config.yaml
train_examples: 77898
crop_scale_min: 0.7
encoder_norm: "batchnorm"
encoder_stem: "single"
encoder_avg_pool_shortcut: true
encoder_widths: [128, 256, 512]
decoder_widths: [32, 32, 64, 128]
decoder_block: "basic"
beta2: 0.95
beta1: 0.95
one_sided: true
Rows from block 12 of the encoder, named by matrix and row number. Each number is 500 + 40 x the weight over its row's rms, rounded and kept within 0 to 999. All counts start at 0. Numbers have three digits each. After the name is the row's rms in percent of the matrix's.
# fc2: squeeze-excite expand (encoder.blocks.12.se.fc2.weight, 512x64), inputs 0-63
fc2.196 104:438531531456453501452569436473539487478576442490562477534547557461462502521480465489559422519495518541465418498545444547489505581485459487468456421500527502520512544499496484545479473479509517
fc2.197 093:479400529477531460468429422521524493521519456495479478484538490521466562468490558431446459458507459445431396468504503509461519508518491550477552532538541494524483443488452517512447484555521532
fc2.198 097:519423475460430559497466515458523536485529381532490494416538556439505494469467501436488476536468482493506519549466469579475530509456514469493464530525555471498522456475501480539494467521444416
fc2.199 116:477504564441497427489480524494441517521527462473454540562474540505486485587502458522470490439504486597428448455552490505528489483434474490554572447509463470523516472549486471551539529451464485
fc2.200 085:496481555444472538504529485473505458491468538466522557507475540453492500507426483475452499504493509509557583541414430554399577466453529558508482528474440485499495506507480502555537560498437485
fc2.201 086:497474541435532507459505480462521473454482583532600440470536513437520501487531480483413493513462441551565482498512474537494503476531510491446503502538495513464590454557474509449456526558537440
fc2.202 101:500442433522536420529464468565522507478437505463478500516597497479531499364504492454514499542457487445501520503496465465509450532519484481478538553537470513507535486416452470562459503522484526
fc2.203 094:468475526424504505431516577567547536505481617470526494507525468499531457477532496537536475512486504597530548454472459467510536574451558476528476467528445522540506495479453467533555517515480535
fc2.204 085:508404474466472489555454487531498498476418631457526473476529516469475445431501575454481568475460508516520413523508470518500509526479493478448504497520504503482547496486447478543539435523527476
fc2.205 103:504382512584491483492489493498513488547514433528501515521553535487498491482547501451490464524473463500477430491520523511446511577486494520531495558513512493511482508526408560523522496428569615
fc2.206 090:496560512423485554512582535427552530530574569490493526450555479466484483575447530569516477511502519540489560489520416505494503488549526508548507545477515450520491532529449462570528527513509474
fc2.207 115:430417495467522464501506427464488500486569418533462463521492557500474476524487507486464491524471475518344456477555459458496511522512542461507515472562529510533512534437454485443506485497484505
fc2.208 107:506404511579507482449463540519460509503521445487432511557580546541489514542542513459504475514480482480469516525526532457477499604497458512559542471507545456488512504465458428496548526478559570
fc2.209 112:507437491439534529544475474528451488543492386473463557414506499408485468554482465444503470552498452553413509511449492561483472528466516530529515534550510493495502486503494447490509534450466528
fc2.210 101:450520530437482518423578537486574456537523585491498513513538523445496467570435451477499507529487514535431539427463526526473517504599529581512512481496499529506572506499503473500540508471513485
fc2.211 084:524444466549475457433452492481566553482560417520453479480535492534511499487499480457477470512529517472498538478477448455535483611466439502459464435493555564489487522529489414460527515520505445
fc2.212 104:474454563474456464529528490543450512474472504508474468537513428473535448484495560450486542501540421560480455466527454593539536481564435575508484489423435500496470465475492466500515517497492561
fc2.213 127:472464516423482517467472491507487517475483551499538473532604589400507511592488498490495529466541470518517491422489505524545473617511472513516438549448490502535507502493446448483494487500497516
fc2.214 099:463420513464564494483488487550463460531478591549555451518568464465508542535480468454499559499540457399462432472480461457483496508538542500429495485524499544466507447463465533535502519478509547
fc2.215 080:497440543445476460503429500477522519442496530412494432525565465520523436448481452461519460517497498497419499500449437451441533580473515517494496472506495529568504507576551516528457553499496482
fc2.216 097:591509531427467564470445495512590521490545443474534562525574490516554452506503471501538526471529484451537504527468509486500543535461563460572534502506488475521514531526560549525478486425444474
fc2.217 089:453505526494478541533497503513482500492415432517463537483589533471490514483506522514526550484515510603458565421377511510461521492464524507559525507516511542470487481422430503512552496524464507
fc2.218 107:559506425442474473478491450488480507506552622476491508503561509498489551457485426543484446470477449577534548514446504464514528483470511534453461491542480467504471529506571494409524555503512493
fc2.219 098:397402545508529483520412492509435527527490445495544559467430458476508473446480548431496527474486518494488456534502512489455492482550513451538509418489517488537479522538431557479538491509520466
fc2.220 101:485494459435523460484482486455535511465489479508433497518629506501484473545470462471493491472527487506379547543482467485436483500470580435517496444522516503484454518431472508491449526434492454
fc2.221 081:433492458497412497534506485446455552485501461531554541499542545504461581412525444494481457521512437532464512543482472537471491481496587483578506492483447454474492539475488495474598468499480497
fc2.222 094:480424504515518489515458454448445503521461497511512489497451484500509510393537504429536528502455535428457463501447458505484465543499537514461574445589458446494455473524434455433477508527487536
fc2.223 104:430537510427512414473490536533487531507484537556484527575514499512538475515454514502540506512463483470529596448461471498492557528451435498578525535499432525485588437526510502437499497539477482
fc2.224 093:463422549453488461514488459481463490581521444551491516498560515458495469489464573448547559593493459444534499462524545441502450559478464485544542500501552458481477523469454526558495518552494500
fc2.225 095:513469466429512507495516456519471532483512576508518545530501505421483546547495488487483475529484492414419521392457443448481478534533543469487478514533461530478480481525437457591456514501547555
fc2.226 100:389526531519509473444525471489474492443537424542485450566510528451479472527538482522502560586526476518450494546482435489524490593555506466480567457571472505452494504494476516487499507449524514
fc2.227 127:528499512476508471508512578554523540475435514525491471588580545419533514466515462495482580458505529570424508460489520518550534533419493511502483479527497516517596552532458456491535517491498529
fc2.228 091:451452474476561527553435455481511483498505593508513419420541454413489500466526474461515516545508500466484486496472491501486411534488566512490491537494517507419605531473516528492447497500511519
fc2.229 090:502476572517547542514482498468480543553487496462571549497528492457505526427531508429556606491478473519505477471505520537477519521465601529566465521530516474522578449518428508565528506518485466
fc2.230 093:467383522478504502553483494459462487522475588427565543436454552527479545524506568473500467465516492478447492469481457470491571537511596518565511500536485465498497529466470549489514528489540519
fc2.231 126:442397566522586503529534495466504516505486564495524450506579514420545518554448475524501525476437534521436521477450460508458517505520575518503501484569482551501516506481426549517471497472503482
fc2.232 080:482475486487493506479539481513518480436534559470540489490465534483511475555447443503445502520534468550436503438467484485431490557583446422504493486437497481466546476492439510607502548552524445
fc2.233 082:542531534451439522441457481546504557537524473502511478536534518515554505500533491439434524495541473447561488497464511448519524493451583497438574507465531447460514531466555498508474452463480390
fc2.234 094:519454577411458530523536474410553513489503516469535494549611498500476523564496537522446434453488453500457489467492472478482520579457463505439490487445552498518473545448461481508480525506502478
fc2.235 091:618472437481533519512531551498558494501521478507461476499526489514509469463522555456501492516563521388550520447457517535498483475486440489472510627547534493517494522492522489524449436521455501
fc2.236 086:470468537434542460481480472420487443537499508543567548483590566436530431547466460462512499455453486466455483446439544501488488563500550487530527515480571536498515465520521439482532532487488486
fc2.237 120:442417543444403532507516488517465511572508585470522502526555525409524537510434456472489560485516487446524527437502490538468516538509533508567509454511531548528528488489430507526459533494479514
fc2.238 077:536531521487531467479567504482495539545436460506462559392396428532467524510439480510521500509540478549448521443475523498514502478440526415523470543432535524465530512500505488477504551519537460
fc2.239 093:494410483477447496485501461520509514449502462486495458577503487526484476427534476441495521428425408547408484531523518449508511550517506464483434468509495507513438468458458562431484530510481495
fc2.240 109:588510497453493499401473528493540581499493464421467577555571548498456518526503467508497561533494499488494501502472497424508449602463467536506464535501497500488468519530518539448533522451530531
fc2.241 123:478475536508528476484462472467486487511564379453487613483516511479477499456509492429472544539503514493452480520512521506514580572464557487561529437553540447479493461490442529494481484538551484
fc2.242 092:445430517435493516562567405458494415525465473524472505445461440444485487527505467507494506473480527486467501481411508576488474516494502459432516504449508525483429550515459531460503528460495449
fc2.243 098:455490435494446528479526451494546484510593549558514507492561521461492492588537487500470482546508492467513515395473467466487460548490557469510517496564528534474498494533492391483429488525484549
fc2.244 097:509490469469533501550499562541527425541485338543499559512499551570527479447489520449497539523494463483523482472470475536473508516492502518554514526523602483552489445457519481497496486536535475
fc2.245 094:438469488439463489530565506481438470481525549522471525520538470468459453572402445397481476454483506477424454518518452517471500505526530440469468458538469522459531500458452517476438484489508531
fc2.246 112:487435503480485568472472529412447584494478484439463504485476437470515514462462526496488548462522464531474442463501425492482591454526527528482505462554449495480478487482401503483530579511492484
fc2.247 101:435533517470478467513498440420448500552494482455489563521494461515497463567462492508510487378507540484505540501476411440519485508436500529536489529445496497506518524480556511485523531541467392
fc2.248 085:568524539477506529536514510481479496478462499632507547536468437490475461502472477426530522528515502524543504477460477553440530435552425445492486510492504611484458463532474537517483532525535542
fc2.249 115:525471497544519501470433454527507503461470430524538559492503477517530471454473476419507523568473462489575526506438509503458460504463407401525418549419530478492513506513514503483435503506479483
fc2.250 102:541503513498536465452422494449500440492504470495537496423551494517511510420555468522526556435504475430515505559495487495486484474452579506458538543448544480524486503510592497455427487463501429
fc2.251 089:514496514437430483505506456441508480541462514478503420482545533466517474606397527512514557458559486420532553439472467474515532551503542506494516525523494442519551552523528548539519471493509479
fc2.252 105:474496543493506528498581482468536492487509502524515529533582489485504465462516446495443497422541530584388528504504456488504486501502562477575481451541585484492501487449479488552557462458534561
fc2.253 113:442407553525541546576471509509506508527445574480543569461533488429484482425493518465510611500508496547425483436494499528524526502525540489502491519482517502505516459500448531551549530478521541
fc2.254 096:468491462597511498480505491501563477468529372552421546553490542504506518476460517463501449529456518475456466427489517451537508546511419516502489488516546515495452557492480463481470476530441449
fc2.255 121:422507523427496504508477548526498523465526538508477503390400497417508451469426544467493452547511507492458502453471497503451506422524418499541514476439500505510520522480447486464534516509528459
fc2.256 105:466477538513498431398485607501538517547552459545458551516519521479526521576482467487552466518488515510441460464458450490496511475535531603511528430549481542479475499505450513481539473468528508
fc2.257 104:431485554434507510560492530502490499530556576514526554465555420420490496555437441475517520440521494528490455494526401496493492498485531474561524487432544513468515473487453560540529503486516533
fc2.258 073:596498477491510563496446529522537485468504373483441458487522538534486503501465527432499475510529503497513568493406528511501521554403459483516501540520546469468522485513513500505519471497468406
fc2.259 077:573484448464486517522555535490456562500425504523509516454539423485464502547504465499523450455526502497513590501501455492500493491451504498446572545432543477473545469497471479585443536572449515
fc2.260 102:468485483459447524527572461435496497519531538475569560521588531469465506578512470500487559482492475468434389464535459463484523480505507483514497405493481540495584518512509550485540488520507479
fc2.261 097:457524518463523399485525539540469468399445454517455470520518465446532466409488514500511477503468505551391431487484494473497478507501534460448525429441527466522523514471468499457510491498503445
fc2.262 090:512453496435471537491509498448535491492473539485466432496595444523511482474503502508468422445475480479446469538475533441511531557436441510506503441419559476515543603525501483459481514504469547
fc2.263 103:544451507502527492598410519526556489459534476457566454533544489471509503488518530380473488425492443540501449578504511488507494478435526466488492463455535529484527492553499484483441459532515512
fc2.264 086:476456495507527513476471528517494494500427451497524505429490564432511520406468491485489467463520532502533502444419507509495520501427494395462444476399429566466523479512478547492496489515464488
fc2.265 096:545467475510461489475404488569568520487547434510519494483518511568500495413536471428500563526508487499605506476485511475522445487446432472491434564544531500519498517538527502486457530508553510
fc2.266 088:455463531497484503486487465449517469543591538476446501386616519469506508509452492476486519458495531482506401473454532458482471524462536480558521425533510533528537472456525507491537485541484460
fc2.267 117:451429508394509441509556458449485525547478452481501546577559515478476473510462471448481506399535521479415485485486444527513481574471509552478545510478453479492527546505455533525509501524484509
fc2.268 083:362377488444515505525548464514484501463527493535494535512569503465465539605499514467483488557500518485462512487451520508467500574521544472473509516547538518461496511489437494515493551522461511
fc2.269 088:508418431533468485486440494442567553540527401493480499531582478468514537479538508453474507482484519452485486468436504434469458503433552488518480561529526517511453508491485452494425459532539535
fc2.270 112:462434501513572480489449475526530533557529466392532493501554540450439501415542560445509520496535484573516500513486521499533491547458529551510472520466563499507521457461430503486473550530543545
fc2.271 106:497431503471531490524448469513525515516577413482442433527550519511482501519536472416504448448511512474502430474437540480481518552424529498533537486498579508475474521520533474555478436501515579
fc2.272 117:520493471460518483380497492485576473500539461487517509519636447567516462544439493516501512472498473462473498495469447498473464489471550448534489440517425497466557533517526510535453481503446473
fc2.273 098:465429501403502449481528482462436554503463388488469535474476516431526532526439548509482503516497463555436531448506522514485470466505477533470544485523558497455561575492480539449523544504497488
fc2.274 104:558476431423526528493502523477499482513468538550472535548478564555496482439493467517549450503480565551462578466462500497490539510527415537442413426501472557458471511483479497473549513478530511
fc2.275 090:436430475500474551553462499453453517522572414514508502503525506485490542425548439412491506498504506435517451484433546437462446479473481440546448475501521493493440499488481555546503474456506497
fc2.276 103:486436464573536474464506504471506522445552427532518509519516543478482522497514506474461430584513498466426468488528574485498515618466518507466529506552552527528526523440428463471482545503503548
fc2.277 094:519451532450502525547514493411512499576520611550577498533518529441449473519491508488492545515529501513479477419539434524488546446501498509525450507511481523461559489489445474461503560478580477
fc2.278 095:504441552416476490428560550509488487483473513485539467561496494537504503566495507504467489440466458495397475487489406438478483579484482480475538418506534467478522589461523496512475512511503483
fc2.279 093:532563482445457496508506535472536551585473517482537537549443484514474525459508526463478554516561530509540564567477517462474464435471443500573502554467475479449506575507569473548547497562494488
fc2.280 106:526460520489487484470534469534520476541514339512394497441483518552489438486480410535456484514480535499501528547464570500502489492478462508543483534527555495516464526453478542436512519493496522
fc2.281 091:466444474513509426511440458495475463545436444518460480533518529531514520448503511424531462527541462484475450528494516557518498550496566502472462470570507572453486503454476507469424411485442548
fc2.282 080:506506489397458441466559448487473497456540586515491464597464487477526511527375490546535534509570544461507567500469473519487483540509464459495528473449476510494544510462522517537491480467513488
fc2.283 107:477438523429531488476471472470444486538510380438483588479456479445477480416492508482519497495489505499486484497493410460470531541440513463519511408486526503458435464516457504456507458494490508
fc2.284 084:540472484443497515572501477527512476474522421557542452561466584441509555457591483481515520477484491475525564462488558585450497546442513538507489506522530537495522520485601508528494513512465498
fc2.285 101:500487503503495490482413535508561526536460547494421477527603519499570500430553464438504511436477517543499458504432518520490529516449568420492495498472519475541574517486474523546478443456501507
fc2.286 117:559413459527501508523421470560548495481511568533518497496557481530510483451508531443514514500514510486611488488439566485448497537412527430480488579467528468487500469468505489457491471499542539
fc2.287 097:490473517461435461523543462445483489457493621529546469523555513415512439602485462506531532530530492559483534503497447505458531499556524521481435472474455494469521509465440496462482517534476450
fc2.288 113:564466488519499438385479530498526541512539379531427506552549503555499482554517499493530481487491477506464483479469505467493512562466446461525557457472577534518454515485563534484541531529477497
fc2.289 106:427470469475570468470480460480455494444549521467495493417502570452500543425489512497520519585469497443491455477566479535504457505466499470477565502557494512483463453451474521550402480485529485
fc2.290 084:502566492474434501498547592517537522588538540512506573507463491490551566607461474523528486433508519603523533456462489504490508536495463469507500537468532512513526435510505511532519525541448481
fc2.291 094:580402531509549526569444472517489538556484555442528510428505523473513462471501517433560563487487529448460423460486548509425496445475524530508516538580490492510528528537527509502525494476518505
fc2.292 082:458484550487462592470564468451490464475504462501526459445508496445495535523480505470445556514466501471446433433460469418491518509490448540424502481512584473542519467559425464509514476506468482
fc2.293 092:479538482466472509461531466469502536409430623497513527495535523458482492489471466542462540533569511529390539456532473515518515547491486545461483444542468485447565466522518474479469522534529538
fc2.294 096:519459499505610516531416489576542502491502503544554469532564529471480465450525403429494490537505522523512549506481547488452499547500467439441548515529531476469534517486539499565472548517519447
fc2.295 084:460506460432547469568507520467506424457503609519490512526532470476452540455452526539437503513476458542603524469470505463535458516448495490467487550477465444491521473456463545514449517459478457
fc2.296 102:456525513482478463519593485463475506504557570543475471614538582434507500602521481519534537502543467542445496516459485504481503533549466491480495505462495504500525526486421486532465468541432477
fc2.297 101:519469461462465513488568500486510516480519429528424460522506590528461523484428486467533482489505457477440515427469563595435491558545554486473489469563539499531481447490437519481457474515515517
fc2.298 091:515460471505537568465550481535510491566534581538596545495527553435576488490444524489457511525530473521552565466513520490507533506492559506594538507580560510475548483483497499463455495501487503
fc2.299 101:518573465423522493482385566526449503506515525506482534529539470469468468552455507556532415449580467461532554470519432525463485498482476493548478446470505490451500490469540489506508508482526573
fc2.300 112:441439569498480479536607491513506509497496477501491491560613520499560496548557489456522533475458537493463501455439464452556464554502518522473461563513517502465534558482443471472492524472490569
fc2.301 106:456428482549490473490460497423445494513543512520484492488581563461469505537470457436501501539520522495404459512485559531443490560528538445520485481594566534521500490464455440473465474492479519
fc2.302 115:469398503470490557463509492535503496496530528515564543445558499425571526546439533431529554540504466508510519437500482433451494555486512508563496495525516477504573443452470557543460533493500502
fc2.303 096:531470464473516466511464455502548491516519398469517511542581490479526499442467499497517533526438467591506564505465479596478475543432513482537397539478468502449492469543473517490474490541537467
fc2.304 104:434478534603509498564591520531517497499490529538455449589609569483513546511490498524474471521498506428462435470503552457499496522500524541465531495533489445446496481488521510483493464545521535
fc2.305 134:569448557483533510482550522501516491476496571571545497513532465418519548537428426491538556501517541502522505420469534448463535541534544511504470519520390488521566503463488525487544521534497501
fc2.306 077:466464460418448510518460588501490450502491425545460552470559551530458477532512535465485484480458409504522525446412498510471522452510524493446478484535489497512553533485470472502506436538439441
fc2.307 077:475433506434511530485530464466535458507493508493486470484525479483452487506589461527525520534564469518445513508495387503499585549505515538432458437481436503492579490481462523497448419478460511
fc2.308 104:429446492502498463467492439448479461488590513523491491490552581466508571493524514461452491453501525460433474466496497460458492557526529522509451442606516510459492511433412501456497475504516507
fc2.309 069:516480529492513476509504440519535478519489590554510547486652558507546540531499529509465507522480477481552471459463495504453517601526561461540497493569547476492521512510431556473489509474495519
fc2.310 113:444439480515509499486426530531494442514493515431525475378455514457527497456517499469504531555497462458487361459503468506464469423436519498508492484459504454457482537498440515521502493517517499
fc2.311 112:488402528459430465493484487442511505490487464431515498473490504494483460476469450542485453449469468541414451466551518459452491530467506450433492407510505520449456486449406519501474490463474472
fc2.312 105:497438491570541559512455480519544475513515451512500531456562525448493488405475551415454514494503462468578480458426500478466531534484523499497442566484551465486546485509465555486459445444478508
fc2.313 095:435416514551476462492431528487456464488498446496478529530481533487534527453499496390509427505501519571454476469492482482543570532507550455502549438531496509563425523502490530446530473467459529
fc2.314 105:447419508408473501485506467543515521536450472442429458526479480491492489447482531507527475535495481553541459485509540583492469509491377460492503511481412453496440464511487453460471519483450504
fc2.315 115:435457431548546498476436468486483526494484442511491475414426468490451500387455488433517488520464485464457529492490563482462484529476533554485477524494473525491507465454464553506409456477502469
fc2.316 100:568461544408506530552476514571482534485493460468444512484518508455517487472455462430510492510575424526530463469424501490472540549474513534499522494537482445535500463456430549526545489522529581
fc2.317 117:488413458531492488536463498499487549496499447465508493506539560502483507454475506431466506442510481482544532480425553411476480554513479491489434536466589522449539475472474446532454435496527586
fc2.318 097:490469476375459492437560499502512501443556482424501437597546539486536519507485504506565455484516496544439486493504446476499534553477568547501520429523528546487469514501506477513440514530525515
fc2.319 103:455434509482503556510403475580500452502493454490505512466499532408515558490474488447559464491525533453452490547499432577474464464506483450515480535544543474478442455524471517452440521509507555
fc2.320 087:578442521498400534516473506518505421496477470514502451475488466499469557383561516441522573484490523489570477519544543511519541542469505481437511517453528513536432495475475502539438482498500518
fc2.321 073:520508463524426569567582518474552555482464443503462420555481576507508453540438489493555506511521495503474509498432516525480534535536495471508464505518534482465604525510451519555537447506471518
fc2.322 081:521514479525467483444392445488523482542524476453421482471604415507498502466463497491511455464482471483517477513457553455449448503458568525500546476470501501492487478477584527483530420498464529
fc2.323 100:440437468433516531504513481530516503569485458526539504509599563477509484567439488471480501488502540561485589498410467554523505572418530473525517514515555493486562481480467496516484513543480502
fc2.324 082:511405561509515509540375474517542525505434449451527453451560513522452499429498482432548550493484503457556469528506513546537447537486535511511438515552513505505512512452533490498484479436477499
fc2.325 108:462459559491532456483475531510508432527525515517505548463592516457486578499433502478503511426507493481460468381529528448492525543495578483526509483515561514494544449466472508433465490518482567
fc2.326 097:520446503468526445531448453554507546530523591467524511431549481455496500440427487517454528441507504423484471432505505456455453488511552581474474447484469525520492412486451480517481494494482533
fc2.327 085:482462492411524564562499501436518499498531499452532541502471515481493496507439436471490557513491514507517539471444480570422547516504430468505458542479499456452577555457500444523411476528468464
fc2.328 090:564499505524518518541414462549554468486528525461565500412560524526487515384491481491454513463508518485608461497479577491478489530487542463509521556508457477498552479539499447449480504506489481
fc2.329 092:500408443514493479480480490475471563437473429495452493447485481469553485458401469439522557553491487515512517493514475464528480465465546539451407502537536520500532435554474472521490437462534487
fc2.330 111:409426513557526529506484506493467514490561529495492494517564568431485500588536497430493485481469500488452472424494558493535425520515544509534509447535503477499552479418490462505430463502483538
fc2.331 105:449468443475499494507426493466494502540564451478490521515574602513471491504465517446510475502492509377506500453426481477436514542393480485538514486514529463534516528465508487497475437521493458
fc2.332 108:517463490467510519540422503543539508470459552560564481474547400467519482492541484529555519389529528512554499462482494428535449531486515550467536539442425557474556474500521497498512508506511480
fc2.333 107:499442512402488442535455472479586505458476433485449485459571495429480502434464547465504533547496495523479454462484478568455515530500560444482492477535501529524439509510484516545449439532458520
fc2.334 082:493464510520502496539526491453485460428465601518543480476539511462483480473525486506468478458496561505431432471563508511486420621521516520484463490569476480435498483481443497542479557547540523
fc2.335 103:539460502401517532546515529492513456475505417482522476475465543436437526510482523530497493502481466556464463524403518525439511604484539436448505470504507501468445462475475551558484479494444474
fc2.336 095:517424491470481534530457543406539549532528505454503497444601575468501487528462471459463465491487499506511473458500527485461577533495509535566553487549600519491476550447495469510469507454496474
fc2.337 069:472408508466481509508498468530575547480493510519527531532516521525472595541479497515487469542541480531509526539478484470557493502528448517483515522500521540496608415540429449481464538489391458
fc2.338 124:479505519505450435539601532534500533539504491494437548511622515408571547503505495495498458483527461529423456512521523523547526522504464517579470471514548518500520469462454471472544535485503487
fc2.339 136:449474487473537486476459477521449516454487549464526419414571419445493482549475517504495446453490524442515487491540435488414533489535531494478503501406455488460478523501441500451451480491496548
fc2.340 103:489405492490454483459448457527515459483580393527438512444532508417512473440545445469534554506515490466521498505547477485458495530459470478485506543472562475544434529482492490538489469558462478
fc2.341 095:431456502451490548571402457463475472491473552456528542475479497504494512526469458435467559524472512505469476457504435475429453507459514475387495521464478481558554550543499465477467537504477494
fc2.342 094:492446512473511520488535543542523505548505501553480541556524520509454516584525471462498427556483506589379585506502488438483556556452490465513519450535569508465513494472503528550517464505505492
fc2.343 106:582398472496459517479457575536545498519537441508519495546597494548512506454532481450501526517526515499574447522451527468534476503520489510556472536458554572521576487505532508443505498449496503
fc2.344 098:435438540462452480517501495463500523548468503467447531439451459462478534524498499492550503552477445495437523459405513488501498562436589526487448459540539502533477524505434502472549450525534438
fc2.345 096:498464494436472420481474528460527612516583481492458456544561510470515475464468506465474453461533520567472456482508499562453508570518511439582545478487500518496467541554474530508478538537532481
fc2.346 106:549404407486505559446482450511539510463544507487450449473490520485490503462456497503521482503510480400541431494462445425440531534470464452492488499403523477494511509449466483494481480528500555
fc2.347 117:514506458483532498535455487553483487448508584487524526454503513424527523458465467476494557556436485544556469456426499439512478489400476563469456505532469463510547467500546487604517503524502488
fc2.348 091:459433536476569525587477512509536549518460554526532565534599514454537505492496490446523551456524514561463454451510462528489496536487543516515469493509458473489531416472433530559555511527519532
fc2.349 103:505462466474522577472498501471531522457499376478495491430523526481509473419468522468486445563537522523516467477460537567435444455454461462497416550492565489470465485489476540531488496472462480
fc2.350 104:523463515528465482458559474457510506488527454431524439575605514473533498524494547413474502448501513502440487458497485400522514618482524513501494465488463482495545497471496546486467468520555509
fc2.351 091:518474570460470547526561512447478560490479557516527491541492499519485541527457472488538473468510480550524564420450487512477543467522432490590498557450496479450521530497557442554582517561466504
fc2.352 101:499485556547559560471444492526575525542482525489482569405602519474504505392469507417529495482504476514451479509504533490475471513471484484467515488460542474508534472509417535567501516478481519
fc2.353 079:485479541575477478429505500493570472490475372536435473512533602520566438474503458515496472477483513487455473458502529477522492550488509481523486468483586521520502515530509540487404511483542512
fc2.354 088:509496489480544489433507542495547521468490477475458414572560533535458509508478583489543573471503490517527463437381491474456488578471498521480453503500580527494540489493537504520499491445519556
fc2.355 105:422456497443553515425474507459523561503560518505464503501478522556517495477528464515496576424479528452464458486484504510400493508448571456489551459563527511523522495448533513525554550494537447
fc2.356 105:524464430487531569501513525531475463446442477507456451511415487423509459437490507463458514504504530599483484477430551572471481454465450430472458543491461519530554485488463510551470482506514502
fc2.357 103:531570528380470493458482465469454537492488500505444494463530493456500492522459477456531457480484468519511484507434452480490452543452542471497439484431466460475490454466473511589439428452524446
fc2.358 094:498430515558503511457502490606551572510474485476481486531524480491445467480459534495476467452544501474460432486378524471459517561445454521513490455525557552464535522486475535490514507473575501
fc2.359 104:515422465447467486526490558548562572468547418473504498477599554403513527480455549467516562505505525514530458494439503472513464524446544472483496522462540533486528474498496507528475419479496496
fc2.360 081:483503512467533514475576479433397513528464509483505589515503494540504473523498443510548514511486517531412434513476488564463514519564496472530563386559551542477486498476535481467510507548524495
fc2.361 079:495436559491466479486526519489462511463535497496470450496515491422474456543504492528495510452508541478473510610461420535548449393504522521455478470536444454530472472549497522423456474522493437
fc2.362 114:538540457482506473467493425572486476468486577534433482554446450423485475482516467568510486483497452492520508468466439488571549483534464481433444497457481445472462474456585498465455518503512483
fc2.363 105:410414516549522467511492407494480495394503511502543454479459508484541513462540473476518462544485491405380436496497513510490498502507534480515508424483498482455483526471453519482506492501546500
fc2.364 103:499412499443482457448446475478477493483530474430547504511611552468491471553540423461503479450494562443539517480448504468440547476467510468510472493475502437516522497428448550504518462489505487
fc2.365 107:531438550445504495415486516548509563473551526499497562516554526438480532531457484408505496505472465519545575517495540448439490577424531471510517523518559510475535465479525534488501535536546551
fc2.366 112:479426481503513470428504445395506468484507446509539507532573508475496514454527506385464492478506498517484519466473539440476499590518583523478453477497485464522500507459474538514493410539525529
fc2.367 105:446391465514482502540515433490540487490463553532524479484543443454512484498473445436486553426466515387500530454402526461478512472504521526499473502505469532508537476527483523550486465431528493
fc2.368 084:479427479497493449514400558508417470503475378484491505477508478441554437471489438432525503497522533529538424512473566457504454483482488530517492488526449464465463478516479478496547494544529496
fc2.369 099:484536498511474516546387515516514560445447457478499455529475498459449496510533505575495548420520503508569450534497409475534526508535564481464491496473402454482497464542542541464512459490497496
fc2.370 099:474520532558527426567520598489491435510539562554483438525514563531509477517582565564474477485491477512487462518498540524525522526576502420469493509489560525503491473470539493533511498500429548
fc2.371 115:498464556450488452495553471452470602491483448489579560558563519453473521574458485466507517500526511492430565522491476476443520510470460520530492451494510462463515570511450511511500481455515587
fc2.372 082:507435453499501528478570492470531483464455445591491522516535579450517487547425554451502429515511520510406542447477467485466544552482525509434570437514549486497497452509512504503479470483471502
fc2.373 126:475477494570481462513493499503472505497536329509444482561490511543484473512515472483507422474438511509434451546492516487477494552508453507510542496570591511538459545508495469518503502458514538
fc2.374 116:502432460538552509513432484584526472481471586565568471379530455527549470480519591510497503553494541522547523476483553458497545498448463479479493527505541483506546507487476486498492503525486544
fc2.375 123:503449494472508456469487429539526512544541538483417503476552522581498461519519444523464450477475547463492530495505409538424493561549574523517540435550553504476505497476466485523483464543567476
fc2.376 110:462499460529520478459473449442506453504544436536431489506517508495469542442521449518505452504450471456390423494561530473422523415507486482485539421475518548512530429517491500481490483465503505
fc2.377 095:503408594449437517544505505528501513522575516510477535458580471448500491509454538457513515516483512465392449514434456517477523457505470568516517467552459513510550520495489499452484518562527472
fc2.378 107:474454541569538553453503506441489539548482443505516569437578486437514498460478492492486565493501552465497526517445514532442455560472530506526478543575472458508563467490431473484494499489437560
fc2.379 096:536563506402487482441446546488480477523516472483448524478555501517515496575502487513512420455449460499493546525427485492485532509432584513541468456496457449464498501547566534574540471537516486
fc2.380 120:514465481476486544442553598502550484550492488460538538521603540452497539531485524392495463463545490540458529475498506472491487589512506515490491463462523480523530458528452453514526552442466550
fc2.381 085:455484548528511485500547489447536445458474556552530468563600467477555500522509435484510518487474480465381426423500509476472530561476499509485449450512571545521525508523465508482496524492505541
fc2.382 121:510421488492469504498556501525489552458535407513459470569544590450471508524491452451488399461449515549551479487481497463475503529431436525475430457493548463506487555493452490515507524498504505
fc2.383 100:549430506498535472533497518522573511540494538517544561498562426453536495453471523505536491469492471522550460512441612476456483510495533466524493624432522489549535465473531519503523494543487521
fc2.384 078:453438459521523505491440487444542556493507437455481491465494539536472491414532497476463559546487500516372475468490509504463464566433537447425468467524515467516481481502454519501449459453516491
fc2.385 084:468464473463449533469498488491452521542488463405487561458526598424476525529523493490488520482491473458461473520510437493545488552489510548465591479569518531528497434517442526439479499524528431
fc2.386 101:466404466545489495490453484502512514507498388486477474515486576516480531388549528458513500532526470478503540482470566522537546534469543476469515515556552463539509484456434512486468441483433530
fc2.387 102:461482450462473493542483462425493488470512632465533468508486533400502483514464506474542507578552517438454486398579477494521494455491501489476485450532492509525510462471450469535511517498487530
fc2.388 112:537440457566491430453440458530549435557537403510456495537538540544457472489540471476505470458515503442546496568419491454495501528462480480528441519468492557542507530516523478455506473479506541
fc2.389 095:412429482435493493495470482483511482481508464499514468636541538458560478553507487424437536486515510481490519422461509511516491528570505525446449516539461516518501467503424524544537479543498492
fc2.390 089:528426488530514549554458526595502512497544433463489524398501554519514476377486512458476517503519542504594541525542522507407508487445512509500563532485503518492530508488481498468515480523489511